From a checkpoint of a small image classifier.
Data: 98430 training examples, 104.0 epochs.
Rows from block 2, named by matrix and row number. Rows with one number belong to one neuron. Each number is 50 + 10 x the weight over its row's rms, rounded and kept within 0 to 99. All counts start at 0. After the name is the row's rms in percent of the matrix's.
# fc1: MLP up (model.blocks.2.mlp.fc1.weight, 1920x320), inputs 0-63
# fc2: MLP down (model.blocks.2.mlp.fc2.weight, 320x1920, transposed), outputs 0-63
fc1.1565 107:48 79 57 50 52 43 44 58 51 38 47 34 69 48 49 30 23 51 56 33 52 64 52 33 58 44 46 64 54 45 48 34 56 56 58 54 48 46 45 40 58 52 56 39 51 58 56 44 49 31 47 48 39 44 55 37 33 52 61 56 31 38 54 48
fc1.1566 100:48 52 50 63 57 53 51 48 55 56 55 55 57 62 32 45 42 54 33 47 49 36 55 38 37 46 57 53 40 33 52 42 36 53 50 51 41 20 43 72 29 38 63 56 70 48 51 41 57 64 54 34 49 55 55 47 43 46 47 56 73 44 27 60
fc1.1567 095:62 52 48 55 52 41 57 63 41 40 44 38 66 34 53 48 39 40 46 40 42 52 41 45 56 49 49 56 42 42 48 39 64 47 54 60 43 34 60 38 55 47 50 38 60 47 40 55 58 39 46 53 62 65 72 47 56 31 49 54 61 47 42 58
fc1.1568 128:67 41 36 47 50 51 40 49 34 48 62 46 47 64 61 72 47 58 56 59 54 40 42 52 38 27 34 50 43 37 51 45 48 51 54 41 43 57 37 52 34 50 57 51 30 52 57 27 35 52 35 53 52 48 60 40 43 38 55 58 42 52 45 37
fc1.1569 087:49 48 53 48 52 39 49 50 54 41 55 36 54 53 52 60 59 42 38 50 39 52 52 57 61 37 36 56 50 61 49 56 53 56 50 55 65 64 59 42 48 62 59 59 53 34 62 59 45 61 56 38 62 49 52 69 59 59 66 45 57 35 54 67
fc1.1570 127:60 50 37 61 67 49 40 52 44 46 59 50 57 64 53 77 62 58 65 47 56 57 40 42 35 46 64 45 56 57 62 56 51 46 38 58 41 49 64 58 40 48 42 54 43 68 54 60 50 55 39 51 51 26 70 44 51 65 46 69 38 58 63 58
fc1.1571 101:41 62 55 51 45 39 42 70 36 52 40 32 56 48 50 51 33 45 48 64 61 42 49 39 43 55 47 67 53 42 42 23 49 60 35 48 54 54 41 62 50 60 53 43 60 54 39 38 31 37 42 51 38 48 62 29 23 42 52 44 46 57 66 28
fc1.1572 093:51 64 52 36 53 34 37 55 45 57 42 48 60 41 60 34 43 58 45 52 56 38 51 56 57 47 53 62 50 57 53 35 64 57 57 55 41 47 46 45 70 49 48 45 56 51 37 49 67 55 36 39 27 57 76 33 45 53 48 64 41 27 63 44
fc1.1573 101:49 74 50 38 61 40 51 51 39 65 46 53 52 48 58 57 53 63 55 40 52 52 51 46 52 56 49 48 54 49 59 52 34 47 48 46 53 42 56 28 53 54 58 48 40 57 44 29 45 68 37 45 66 53 55 44 52 46 42 40 62 52 63 37
fc1.1574 108:67 48 56 41 43 42 64 55 63 36 49 61 47 40 52 58 35 54 63 56 45 48 45 60 47 57 39 47 47 60 71 54 52 44 47 37 64 46 46 53 60 69 52 49 40 56 32 44 49 59 47 53 62 45 51 71 38 44 48 64 56 60 50 59
fc1.1575 092:58 47 37 44 48 30 66 60 48 49 37 38 56 34 39 55 46 58 35 42 48 50 56 42 49 31 53 57 54 46 36 32 38 47 44 36 38 64 59 44 50 36 53 52 62 41 53 58 59 55 36 67 41 65 54 41 46 60 62 42 60 62 36 53
fc1.1576 095:70 62 52 58 53 60 41 28 48 56 43 69 53 57 35 50 67 51 48 44 57 34 57 65 43 40 52 62 57 47 60 60 45 45 57 54 60 37 58 46 47 54 61 53 61 46 53 48 59 68 32 38 46 50 49 61 42 59 57 60 49 40 56 36
fc1.1577 094:37 43 55 46 49 49 52 47 64 60 58 52 45 51 48 55 58 50 50 41 47 58 47 69 53 44 45 47 45 59 44 44 58 50 45 32 56 60 43 40 44 59 53 64 59 46 64 63 38 47 62 44 57 49 46 75 39 56 64 55 48 37 51 52
fc1.1578 109:60 62 65 66 75 53 54 57 43 49 40 46 47 43 49 38 55 51 39 54 49 54 56 34 42 49 44 48 40 44 39 35 27 58 27 52 43 59 44 60 49 33 56 36 37 55 35 46 27 49 56 42 39 49 50 41 45 38 45 54 36 54 48 32
fc1.1579 092:20 43 33 59 49 33 61 68 44 27 50 40 60 42 59 54 49 55 45 57 44 37 42 49 48 53 57 51 51 56 61 29 52 36 53 47 39 48 55 48 60 33 36 48 54 46 42 31 58 52 45 42 25 69 54 35 45 37 46 47 54 52 46 39
fc1.1580 089:48 62 57 79 54 49 61 41 41 62 57 45 50 60 74 54 42 54 48 62 43 53 66 46 44 57 55 65 45 57 59 41 74 58 49 57 38 54 59 42 57 33 43 63 57 58 47 42 42 68 55 51 55 43 61 43 45 44 47 57 52 50 52 45
fc1.1581 101:21 49 51 43 58 44 56 49 55 43 58 36 51 51 39 46 42 46 48 38 41 55 59 65 47 58 56 43 50 50 62 43 54 46 54 60 53 59 80 42 54 45 52 55 54 37 52 58 55 48 42 40 42 51 64 72 43 70 25 53 68 58 68 56
fc1.1582 098:58 44 36 63 50 27 46 53 42 52 59 66 58 49 56 60 48 44 55 51 68 56 53 28 49 37 46 57 52 58 64 45 38 49 54 45 64 42 64 44 66 35 45 41 54 45 48 35 55 54 49 56 54 67 63 46 46 49 47 73 54 45 38 62
fc1.1583 108:45 39 49 64 41 55 53 63 54 52 46 48 48 47 61 39 47 52 50 25 47 44 28 83 55 46 57 48 57 50 63 44 48 48 54 34 68 43 31 46 55 54 46 55 66 47 40 44 56 58 40 45 47 42 66 60 63 44 35 62 39 45 54 68
fc1.1584 092:37 53 24 35 58 52 49 54 53 53 54 50 52 46 61 62 42 69 37 43 72 66 53 59 49 53 52 52 38 55 40 47 54 49 38 34 64 59 51 55 53 67 45 49 44 51 41 35 56 60 31 43 38 47 60 49 30 62 53 49 60 52 47 72
fc1.1585 098:47 52 40 68 50 51 34 46 26 37 46 48 55 53 57 49 37 42 48 53 61 56 65 43 38 48 49 58 44 53 61 59 48 49 54 56 54 68 54 65 37 50 57 37 44 49 56 37 46 62 36 58 50 57 60 69 41 49 52 65 50 44 42 49
fc1.1586 106:60 56 37 54 51 30 49 47 53 45 33 62 60 55 75 73 45 49 32 62 68 53 44 32 50 54 51 61 49 62 54 48 50 42 34 41 74 49 47 42 53 50 38 28 55 57 63 44 52 40 33 58 61 71 60 44 48 63 31 62 51 41 45 62
fc1.1587 084:51 66 35 49 42 51 40 35 35 50 55 45 70 43 53 44 31 47 51 48 42 65 54 41 53 55 48 70 43 40 60 38 60 52 56 45 46 37 58 41 52 40 58 45 59 40 55 49 49 64 36 36 59 51 60 52 41 36 46 48 60 54 33 65
fc1.1588 105:46 53 51 63 56 56 44 43 31 41 38 54 44 40 50 41 42 62 38 31 51 58 50 36 63 49 54 57 36 45 41 48 52 48 43 33 41 47 50 62 44 53 54 32 38 48 59 48 33 45 39 46 51 39 45 33 58 50 60 49 36 63 40 37
fc1.1589 105:36 64 55 69 59 42 61 54 39 50 61 31 44 46 40 47 55 42 42 60 68 49 56 49 46 57 62 51 48 50 47 50 59 45 61 38 60 60 78 45 50 53 36 46 48 56 41 41 45 34 56 45 56 56 57 41 28 50 40 42 50 55 30 51
fc1.1590 089:59 68 61 65 54 48 39 49 43 54 56 52 62 57 56 60 61 55 45 27 64 36 29 41 49 30 52 63 52 38 46 27 30 42 44 35 48 35 44 49 56 55 57 43 48 56 55 35 50 53 50 44 57 49 61 42 53 48 40 51 46 39 42 48
fc1.1591 111:49 43 67 42 48 54 46 38 55 65 44 49 34 41 40 58 57 53 49 50 51 68 48 50 50 39 66 65 38 64 46 51 25 49 41 73 56 68 39 52 38 39 42 50 67 64 64 47 51 52 56 53 45 51 51 68 63 36 52 54 59 60 37 51
fc1.1592 083:46 61 55 54 40 64 49 41 48 45 59 44 67 56 35 36 54 32 42 45 42 55 63 38 46 44 55 67 57 33 50 39 51 59 54 53 52 36 58 47 37 56 59 51 40 48 51 49 48 61 40 44 47 48 46 56 38 45 54 37 56 42 49 56
fc1.1593 097:32 64 54 55 42 62 49 66 55 51 37 44 55 43 56 39 60 55 35 43 51 44 28 70 57 50 63 52 42 43 52 55 54 50 50 45 70 38 28 49 58 56 54 54 71 48 54 31 63 66 26 48 30 46 55 56 59 54 34 49 37 34 45 53
fc1.1594 103:43 48 38 51 65 42 38 39 24 40 50 49 56 54 36 57 50 42 62 59 63 60 39 48 51 53 48 65 61 52 64 56 38 48 36 47 67 52 60 55 67 48 40 37 59 49 46 58 30 45 52 59 76 56 66 47 52 44 37 49 45 52 56 50
fc1.1595 099:53 43 51 56 44 60 52 47 41 68 33 39 62 60 32 39 53 47 47 59 73 41 51 58 35 60 55 60 49 59 54 46 59 39 43 59 50 43 57 56 42 49 44 46 45 54 39 48 63 36 49 63 47 47 46 46 47 34 39 53 58 47 36 61
fc1.1596 091:50 51 44 52 52 50 41 46 42 37 48 42 60 34 50 42 45 53 63 61 49 49 54 43 48 61 56 77 47 41 57 54 64 49 63 62 36 53 35 58 54 58 58 54 37 65 57 53 56 42 34 42 58 41 50 55 51 45 58 29 57 49 53 49
fc1.1597 087:75 60 52 54 53 49 51 61 53 53 47 59 60 42 37 43 48 59 57 43 50 50 26 70 54 41 31 61 61 49 69 38 37 61 47 49 54 45 39 34 51 57 46 60 63 38 44 61 57 56 48 33 46 46 55 59 48 47 68 63 48 35 45 47
fc1.1598 100:45 49 48 49 56 61 57 52 48 51 36 53 47 37 48 43 42 32 43 36 41 53 62 57 52 31 43 42 40 47 55 48 57 36 45 41 47 29 32 54 52 35 26 55 40 50 38 30 46 32 53 52 64 56 54 70 57 47 60 57 51 51 41 45
fc1.1599 087:49 44 25 57 46 47 41 37 53 56 45 42 55 57 52 69 60 65 23 48 46 46 54 61 41 45 39 60 37 37 47 51 47 49 39 46 62 36 67 52 55 31 46 44 59 39 59 41 48 47 38 42 47 39 64 74 63 54 34 56 33 41 57 46
fc1.1600 107:37 45 52 51 33 30 43 40 47 51 51 51 58 46 44 54 41 30 43 48 35 53 50 54 41 59 47 45 30 66 45 45 60 48 49 66 52 50 62 55 74 54 37 44 40 38 35 37 44 43 37 51 57 54 61 51 53 32 34 51 49 45 54 54
fc1.1601 093:47 37 45 44 52 55 56 59 60 62 53 47 64 39 36 43 40 49 48 15 41 37 54 48 68 63 46 49 54 50 63 34 52 34 50 46 50 38 37 67 54 33 37 58 48 53 42 29 38 40 52 54 55 55 61 42 53 40 62 45 50 53 42 44
fc1.1602 105:42 34 38 41 45 54 57 55 58 56 43 44 51 56 56 43 46 33 49 39 57 52 59 42 48 52 29 51 54 60 63 69 56 37 26 51 61 43 65 47 63 47 30 42 45 62 41 49 48 43 29 61 52 54 59 63 42 46 38 63 36 50 47 39
fc1.1603 103:45 50 44 83 63 52 53 44 50 41 36 63 40 47 41 44 39 54 47 59 37 50 63 49 53 60 66 39 33 63 45 38 62 47 58 44 46 52 50 74 49 36 37 50 60 49 34 50 59 51 51 30 42 43 39 49 42 20 64 38 59 48 58 43
fc1.1604 092:50 48 54 59 49 39 67 62 56 44 46 43 50 34 54 51 47 57 42 32 42 53 39 56 72 60 42 51 54 50 55 44 67 48 55 46 48 63 44 58 41 70 52 67 64 42 45 52 56 50 52 32 59 51 50 59 58 60 57 66 56 44 46 78
fc1.1605 088:54 53 62 62 44 50 49 49 57 52 47 60 50 58 62 65 43 51 48 32 46 55 59 48 52 54 51 47 43 59 47 47 52 62 42 40 50 67 55 71 46 59 46 70 46 48 55 51 44 51 47 51 72 48 45 61 40 52 56 51 57 37 56 54
fc1.1606 097:40 37 56 73 48 70 55 50 60 59 47 51 53 43 49 36 81 48 52 52 53 41 73 66 41 49 45 42 46 28 53 28 70 48 44 47 54 42 43 56 44 38 43 40 76 54 46 44 57 45 55 66 58 49 59 43 44 57 55 49 64 38 50 46
fc1.1607 104:35 51 50 47 37 69 73 50 43 70 52 40 50 41 62 45 32 58 52 56 54 61 45 49 47 71 35 55 54 43 55 43 51 42 57 46 53 58 55 66 53 48 54 53 39 24 59 52 48 40 34 42 47 43 52 75 51 41 48 46 49 52 24 52
fc1.1608 144:54 53 50 44 49 58 64 40 59 56 62 38 54 62 53 46 47 44 67 48 40 52 64 39 43 53 51 43 66 38 49 59 67 38 67 33 50 53 47 52 51 64 73 46 43 39 50 66 48 64 49 50 39 32 40 43 35 56 36 64 49 40 57 46
fc1.1609 132:44 47 46 60 60 76 51 54 27 46 45 58 47 62 39 67 56 69 61 74 51 45 50 66 38 63 60 56 44 54 41 54 48 54 64 44 42 46 38 46 50 59 38 43 59 44 60 38 57 33 40 53 47 43 42 55 49 40 47 37 50 48 59 53
fc1.1610 087:50 50 51 67 45 48 49 32 29 64 54 48 53 39 59 59 61 53 56 33 48 49 35 61 56 50 51 63 46 38 53 49 38 66 42 48 38 54 40 59 62 66 48 50 42 37 48 38 44 51 40 45 64 40 50 55 52 30 66 48 63 45 39 55
fc1.1611 086:53 57 44 47 43 47 39 43 54 59 44 31 61 47 45 45 47 40 43 33 74 60 34 53 46 48 68 63 50 58 59 50 55 44 32 61 31 39 60 42 56 50 49 36 38 56 50 34 62 48 39 39 48 53 64 57 56 43 58 53 55 39 56 49
fc1.1612 094:53 57 50 45 49 66 33 32 48 58 43 47 50 43 47 40 40 51 44 59 52 36 62 55 55 28 29 52 38 57 53 42 67 45 47 51 58 35 44 47 62 44 52 49 55 49 52 48 52 46 49 35 59 44 54 42 65 49 31 52 49 39 50 74
fc1.1613 090:33 64 39 51 56 55 54 29 47 51 25 45 61 56 57 56 63 42 44 45 40 34 59 40 54 34 43 60 43 52 50 48 52 47 38 36 40 33 61 54 49 52 45 36 69 52 51 59 41 43 41 54 39 58 48 37 51 43 54 57 66 43 65 68
fc1.1614 110:56 68 46 41 50 41 54 42 41 56 38 45 55 63 42 67 70 46 45 64 42 45 48 58 43 41 75 59 42 52 53 46 44 42 44 42 42 47 52 46 46 41 56 52 55 38 61 47 52 69 48 33 35 57 61 44 51 58 54 42 56 57 40 57
fc1.1615 108:44 45 46 48 41 51 53 68 37 44 37 54 51 35 66 39 21 41 28 59 53 42 56 65 54 41 47 56 46 39 56 52 58 28 40 42 42 29 55 38 72 37 30 35 48 41 57 27 63 37 46 63 49 52 67 65 33 34 34 58 39 51 58 49
fc1.1616 095:60 69 61 59 42 57 53 51 40 40 58 66 68 60 48 50 53 32 39 42 39 57 47 52 47 31 60 46 51 40 38 48 53 64 59 48 54 31 63 67 50 67 46 47 61 42 48 50 53 63 45 45 53 35 50 52 55 43 33 38 54 40 58 39
fc1.1617 113:38 57 46 60 62 59 34 53 51 51 36 46 49 46 41 59 61 26 46 48 52 63 55 55 40 52 37 49 60 61 52 59 64 36 33 46 43 57 57 36 52 47 48 42 43 34 44 46 51 40 30 43 44 60 60 46 49 65 57 56 77 54 55 56
fc2.1565 101:43 53 37 55 62 46 49 46 66 61 58 39 52 38 37 55 47 41 60 62 47 54 57 43 44 47 61 55 53 41 58 60 38 56 45 54 60 56 43 52 60 35 36 81 20 49 50 59 46 52 58 74 36 57 53 55 39 47 56 55 57 50 53 36
fc2.1566 096:49 48 53 50 51 77 41 40 58 32 34 50 54 53 48 46 58 50 35 36 62 43 53 55 54 57 59 48 69 34 45 53 32 54 70 39 43 68 35 64 21 38 44 50 41 53 54 55 56 48 46 43 47 74 51 53 47 54 60 67 55 66 58 48
fc2.1567 113:45 69 55 58 61 58 66 54 40 42 38 31 62 50 60 47 50 65 44 64 37 38 57 36 59 63 56 49 50 28 29 59 48 57 56 48 38 52 43 52 55 56 51 42 49 60 42 35 48 58 34 44 47 42 59 40 47 63 52 65 53 37 54 50
fc2.1568 117:48 38 46 33 36 58 39 30 48 51 45 33 40 50 32 31 48 40 57 31 52 68 42 56 51 61 44 64 52 57 54 50 43 55 47 38 52 39 35 58 54 44 51 52 49 42 57 39 63 41 57 41 41 45 58 65 44 58 54 44 54 51 34 48
fc2.1569 105:44 55 53 39 53 56 49 42 37 49 35 54 54 56 50 40 40 68 53 43 51 44 56 50 62 53 30 57 44 37 25 64 42 49 62 51 63 53 37 52 49 38 50 39 48 51 27 48 40 50 48 33 54 28 50 54 42 54 53 53 54 57 59 48
fc2.1570 118:57 55 44 38 51 29 56 55 49 56 56 57 22 43 46 47 69 50 62 40 57 60 58 58 52 52 52 51 41 66 46 39 39 63 53 35 54 31 54 53 50 53 44 42 56 38 54 32 69 39 62 42 58 41 43 50 59 42 56 35 49 43 39 68
fc2.1571 077:39 56 28 70 53 51 47 63 48 29 50 46 45 46 64 47 54 54 54 57 39 54 36 56 52 42 33 65 51 49 48 36 63 48 55 38 50 42 47 57 68 35 39 53 58 39 41 43 63 64 51 56 46 53 47 38 53 60 43 42 46 42 44 41
fc2.1572 115:50 42 74 36 51 58 55 62 53 53 40 47 71 43 52 45 51 73 46 67 47 40 53 42 47 54 54 38 50 41 36 53 49 58 54 56 47 56 68 47 48 38 58 53 30 54 49 47 66 54 49 43 42 57 58 32 49 51 48 63 53 40 52 49
fc2.1573 100:59 55 57 64 64 51 54 60 31 53 56 43 33 56 60 55 57 47 76 63 40 52 53 58 45 37 48 60 40 46 66 68 58 55 46 23 54 44 38 38 52 43 60 54 58 46 58 44 57 57 58 39 61 55 50 60 47 41 47 46 55 41 28 60
fc2.1574 094:44 43 67 58 50 45 51 46 51 39 67 45 39 25 49 61 37 51 58 63 53 42 48 46 45 23 26 44 42 55 58 43 62 55 50 54 54 45 49 38 39 34 55 70 35 61 62 58 43 48 45 48 59 56 50 45 39 31 70 46 42 54 48 27
fc2.1575 092:48 67 48 38 60 44 52 49 52 55 46 52 41 39 52 55 40 54 57 63 43 50 25 58 55 33 42 52 55 50 35 63 57 45 43 51 49 57 46 56 68 54 37 53 51 56 49 47 41 62 46 54 60 48 41 39 48 38 51 43 45 40 60 43
fc2.1576 106:45 41 80 26 46 39 61 49 35 56 42 58 52 53 57 35 58 55 46 38 46 27 52 52 56 53 49 29 45 39 40 84 54 56 62 45 37 55 56 35 59 46 59 39 43 53 49 53 47 41 59 31 41 49 52 41 47 32 57 48 52 61 55 46
fc2.1577 109:49 64 53 49 60 52 54 59 52 38 28 40 62 57 63 40 35 60 46 44 37 51 59 48 57 60 42 52 58 45 32 51 50 54 58 61 54 60 49 51 52 42 60 41 34 60 38 50 36 64 32 26 60 41 66 53 46 51 47 51 55 52 49 54
fc2.1578 099:51 54 17 48 47 56 50 55 57 42 47 42 43 33 50 36 39 42 60 46 38 58 46 67 62 33 60 69 46 47 64 56 65 39 55 44 59 43 47 55 49 49 57 60 61 37 41 44 67 49 52 68 70 48 44 47 51 50 42 61 48 47 55 43
fc2.1579 106:57 56 38 47 56 62 64 46 58 49 32 42 48 41 66 53 34 43 53 61 34 63 48 54 52 35 50 46 41 59 43 57 58 34 60 53 57 44 55 44 59 33 39 56 39 62 40 48 60 60 52 43 49 52 45 55 37 42 41 38 39 61 38 43
fc2.1580 085:56 49 47 42 41 46 43 54 48 53 49 29 45 38 50 49 44 41 67 49 51 62 58 51 52 25 31 53 48 41 50 63 31 58 46 60 43 39 50 51 78 54 38 39 55 28 42 52 65 26 60 53 53 34 37 40 61 42 44 52 44 51 52 52
fc2.1581 098:47 49 41 55 51 44 40 65 50 64 52 66 52 58 47 43 48 28 56 44 56 44 46 35 51 56 45 57 59 62 67 59 59 48 59 44 46 28 58 50 66 55 51 50 65 52 61 45 43 49 55 42 52 35 51 47 68 37 44 32 60 44 48 43
fc2.1582 106:50 55 40 56 67 66 54 49 41 59 60 51 67 38 39 64 36 51 23 60 53 43 39 48 46 42 69 33 54 54 32 43 54 53 48 40 31 53 51 46 55 67 63 46 54 47 59 49 33 51 28 72 46 61 58 48 63 47 63 55 46 48 50 57
fc2.1583 114:57 49 53 54 47 37 62 43 48 48 50 39 53 39 51 63 52 46 55 77 37 44 58 31 62 37 58 34 41 39 37 41 53 58 50 59 62 58 52 42 57 36 52 57 39 70 37 45 51 46 35 42 62 50 52 35 47 34 55 54 48 50 54 53
fc2.1584 091:60 71 59 78 45 55 67 52 37 52 44 55 57 48 43 58 59 47 47 59 65 53 71 45 44 63 52 45 53 49 53 60 42 60 41 41 36 71 43 52 46 63 37 60 55 59 54 50 66 51 42 57 31 55 48 64 53 42 61 34 41 29 44 50
fc2.1585 088:46 61 50 41 41 46 54 51 18 37 42 42 56 61 33 43 40 76 75 57 58 54 50 45 50 56 41 36 60 57 40 52 44 51 47 34 42 40 37 41 24 55 60 40 79 46 51 46 31 43 50 43 56 49 39 43 49 52 54 57 56 51 58 56
fc2.1586 113:47 52 41 45 46 59 44 42 39 54 49 55 43 57 33 44 46 46 55 45 61 70 49 68 51 38 42 52 55 57 44 46 63 41 61 45 51 41 61 66 59 47 65 46 58 52 54 60 73 59 55 42 54 53 43 60 48 57 42 38 54 49 54 47
fc2.1587 101:50 60 55 52 44 39 50 28 54 38 50 42 52 61 68 51 54 61 51 58 38 47 59 56 45 54 51 35 38 32 39 47 45 46 42 47 53 57 46 38 46 58 43 40 55 53 44 54 69 52 49 48 45 54 45 48 29 48 41 54 40 33 62 59
fc2.1588 092:53 39 46 30 42 46 43 41 54 33 42 36 37 57 56 31 50 47 46 40 51 45 52 70 50 38 52 50 58 42 60 56 63 44 62 53 46 53 21 44 75 64 56 39 48 51 57 46 38 49 61 39 50 64 44 44 59 35 37 42 49 48 41 61
fc2.1589 086:38 68 65 62 64 55 56 68 53 38 56 35 39 53 61 51 73 63 37 53 46 34 51 65 46 51 39 55 50 40 61 59 52 50 51 53 47 51 33 57 50 49 62 56 67 60 50 42 56 43 42 57 55 42 42 55 51 62 57 69 37 52 55 57
fc2.1590 093:55 64 67 53 38 52 53 47 38 54 45 34 56 58 66 54 52 45 46 66 39 51 45 46 46 79 42 55 53 36 46 53 38 68 38 61 50 67 39 55 42 64 60 47 73 51 44 38 63 48 52 39 51 58 57 55 45 63 39 60 52 35 53 52
fc2.1591 094:50 33 56 61 70 58 67 52 33 45 57 46 40 44 42 68 54 52 60 38 52 50 63 60 64 35 43 48 37 60 54 71 64 51 48 60 43 42 38 52 53 51 51 41 47 38 50 59 43 47 47 50 52 53 41 54 59 40 61 51 55 60 28 41
fc2.1592 088:58 56 55 56 42 49 50 34 52 43 48 54 55 59 63 46 62 57 51 54 39 43 39 42 45 60 55 39 33 32 34 42 54 51 31 40 56 54 37 33 46 62 51 38 53 44 48 62 54 50 48 36 42 49 50 44 36 54 43 43 51 45 62 50
fc2.1593 106:50 51 58 37 60 49 59 44 47 42 45 27 65 48 50 60 44 52 51 75 37 36 60 34 59 36 47 40 39 40 29 59 47 52 47 65 60 59 60 45 42 38 40 57 44 62 37 41 54 55 50 45 43 55 50 24 43 40 47 49 57 46 52 49
fc2.1594 105:37 48 63 48 50 21 40 54 30 66 55 56 53 46 23 53 43 49 49 48 64 54 50 46 46 47 57 39 48 50 27 58 62 50 49 29 43 51 47 45 55 52 68 53 50 53 53 51 44 51 51 51 55 40 49 39 57 59 69 47 55 58 28 56
fc2.1595 089:45 66 52 69 49 54 53 61 45 47 58 53 45 32 43 47 55 51 44 45 47 72 43 52 42 46 49 50 74 79 47 39 56 56 42 36 43 29 52 46 42 50 62 52 55 42 43 43 54 56 37 56 57 40 51 50 53 60 56 58 55 49 53 45
fc2.1596 102:55 48 51 67 38 46 46 63 38 50 32 27 45 58 55 37 50 63 54 42 39 40 53 48 48 48 43 59 60 49 74 28 52 47 56 50 51 41 47 46 55 56 45 44 50 31 43 29 67 49 65 46 43 57 44 33 55 43 42 45 46 31 50 74
fc2.1597 089:40 33 74 29 44 30 60 35 57 45 40 43 48 57 51 43 46 60 48 56 33 49 44 56 53 47 40 51 47 46 45 71 46 54 61 53 59 55 54 42 47 34 51 44 45 54 29 58 69 43 51 23 67 34 44 54 41 44 48 54 53 62 60 36
fc2.1598 106:49 70 48 55 63 66 62 58 61 49 59 39 48 57 57 60 61 62 45 72 49 46 41 52 55 67 57 46 44 40 63 58 43 53 38 48 48 70 55 45 49 62 36 54 64 78 55 57 64 61 33 61 35 45 51 74 36 62 50 52 52 37 55 58
fc2.1599 098:43 52 34 61 47 54 44 48 36 67 53 63 45 62 55 57 33 41 43 52 48 48 47 62 38 64 54 30 59 69 33 61 37 49 45 67 48 58 49 39 38 55 45 41 61 53 43 42 59 39 38 42 55 49 65 56 39 66 56 55 47 60 50 29
fc2.1600 108:62 67 44 68 55 74 56 63 33 58 40 24 60 65 56 39 57 73 50 53 40 33 52 38 48 56 50 56 52 30 58 36 52 58 49 46 42 56 49 52 48 52 68 38 50 52 53 37 51 47 52 24 37 56 50 40 52 45 49 54 41 41 47 35
fc2.1601 098:55 71 50 58 58 49 51 45 50 39 57 45 48 49 62 63 57 53 51 71 48 61 47 42 64 63 48 63 45 38 49 39 45 50 52 62 44 50 74 46 47 49 36 58 70 58 50 67 57 46 38 75 46 34 51 67 41 46 49 58 57 28 54 28
fc2.1602 100:48 76 29 51 31 40 52 42 42 44 43 57 49 38 53 51 34 40 52 64 29 47 45 48 51 42 37 56 46 50 51 62 41 52 62 52 52 57 49 59 58 44 53 58 36 51 62 32 61 62 43 41 51 55 54 58 60 58 55 58 41 41 40 54
fc2.1603 087:42 66 41 60 53 51 52 31 46 38 30 42 56 61 44 28 50 40 59 34 41 55 43 49 60 48 64 53 68 45 52 51 45 66 66 38 45 42 17 53 44 43 58 42 62 39 53 43 61 58 52 31 68 60 55 66 60 43 45 34 53 50 54 39
fc2.1604 100:39 57 53 52 37 55 49 17 50 47 25 45 49 52 64 36 41 55 54 38 42 54 60 57 64 48 25 58 53 39 43 56 45 39 67 64 59 49 48 42 56 36 43 45 46 51 39 53 48 44 51 28 55 48 49 53 35 38 48 45 57 57 61 28
fc2.1605 112:50 60 44 46 54 63 52 53 52 42 42 38 49 51 60 42 38 53 59 44 33 50 54 50 65 50 35 57 44 46 38 66 41 43 57 56 71 62 57 44 55 34 57 36 28 65 36 47 49 55 52 32 43 40 49 56 39 48 55 58 49 54 53 41
fc2.1606 091:42 46 59 54 45 37 51 55 36 42 39 66 59 48 52 38 34 43 42 55 48 51 54 47 40 64 52 49 63 72 58 64 58 44 34 60 47 46 70 52 49 67 67 35 56 58 52 29 56 61 46 29 42 50 61 56 72 49 49 64 40 51 42 29
fc2.1607 104:41 50 41 64 56 55 54 35 62 58 44 50 47 41 51 48 63 56 43 35 45 57 43 59 48 41 52 34 62 66 46 42 73 44 50 45 43 61 36 39 46 50 52 64 46 52 47 55 31 56 33 56 61 67 54 55 46 51 45 59 57 53 43 32
fc2.1608 074:43 46 51 57 51 47 51 40 37 53 61 53 60 53 78 65 64 48 50 67 43 40 61 41 40 54 52 49 37 54 58 42 55 50 32 57 56 58 50 34 44 55 58 53 49 58 59 50 52 48 54 60 36 53 42 40 68 34 50 49 43 54 43 54
fc2.1609 125:48 51 54 44 55 68 49 52 36 59 55 52 59 50 30 48 43 41 55 47 65 48 51 48 49 44 42 55 48 58 63 53 61 48 53 65 49 46 55 65 27 45 57 60 48 41 55 27 39 34 58 59 56 63 49 29 49 50 55 60 55 56 38 44
fc2.1610 087:50 42 61 48 57 43 43 47 39 61 56 52 30 74 59 46 51 50 42 46 41 60 31 67 57 64 40 50 57 56 65 51 67 50 54 61 43 42 55 37 59 55 45 32 48 38 56 56 43 52 38 25 52 53 51 43 55 55 50 49 50 37 43 52
fc2.1611 089:39 45 54 58 43 56 50 49 49 56 56 64 46 33 42 50 38 50 44 50 60 63 46 58 39 33 60 42 62 71 44 48 57 57 50 49 37 41 37 50 50 58 43 62 54 47 56 53 59 45 38 69 51 43 46 49 58 48 57 52 53 48 45 54
fc2.1612 094:53 53 50 58 61 67 55 57 52 44 52 37 67 66 48 60 46 50 46 66 52 34 67 44 42 63 58 49 36 51 44 71 49 41 44 58 48 64 52 52 46 55 65 40 45 60 38 41 57 42 49 42 42 58 49 36 60 63 54 51 53 51 45 57
fc2.1613 085:42 41 37 23 34 62 37 52 53 47 44 53 58 47 46 51 42 47 57 64 44 55 68 48 41 53 49 61 51 41 54 59 47 50 48 62 46 56 58 47 46 44 52 67 30 53 29 53 59 61 54 56 61 52 40 57 48 62 53 47 59 51 58 52
fc2.1614 118:53 46 40 42 59 69 57 58 57 45 64 57 59 53 30 52 44 40 54 62 53 49 56 48 54 39 52 47 33 50 36 61 45 58 38 59 55 57 72 47 64 45 57 56 41 59 48 73 61 60 57 46 36 50 46 50 52 65 57 53 54 57 43 63
fc2.1615 122:48 71 59 42 49 45 60 52 55 66 69 55 39 37 63 62 45 59 55 69 41 45 61 57 59 35 56 39 28 42 48 62 35 74 49 44 43 66 41 51 37 62 43 62 60 67 57 49 46 48 35 69 32 55 50 50 32 52 55 48 35 62 62 51
fc2.1616 093:61 52 55 65 64 68 76 63 54 51 58 55 57 51 53 54 61 63 43 57 49 35 31 46 51 59 66 38 37 51 45 65 61 60 17 53 44 53 56 33 55 69 42 50 51 57 58 42 50 59 43 64 41 72 48 43 45 46 46 55 47 63 53 46
fc2.1617 116:56 63 55 49 51 45 49 61 46 74 61 50 40 44 36 60 73 54 60 61 40 59 51 33 37 55 73 48 49 49 61 42 35 53 44 52 46 54 67 36 39 52 46 51 56 33 46 58 64 52 62 51 61 33 47 52 47 41 57 41 57 30 43 65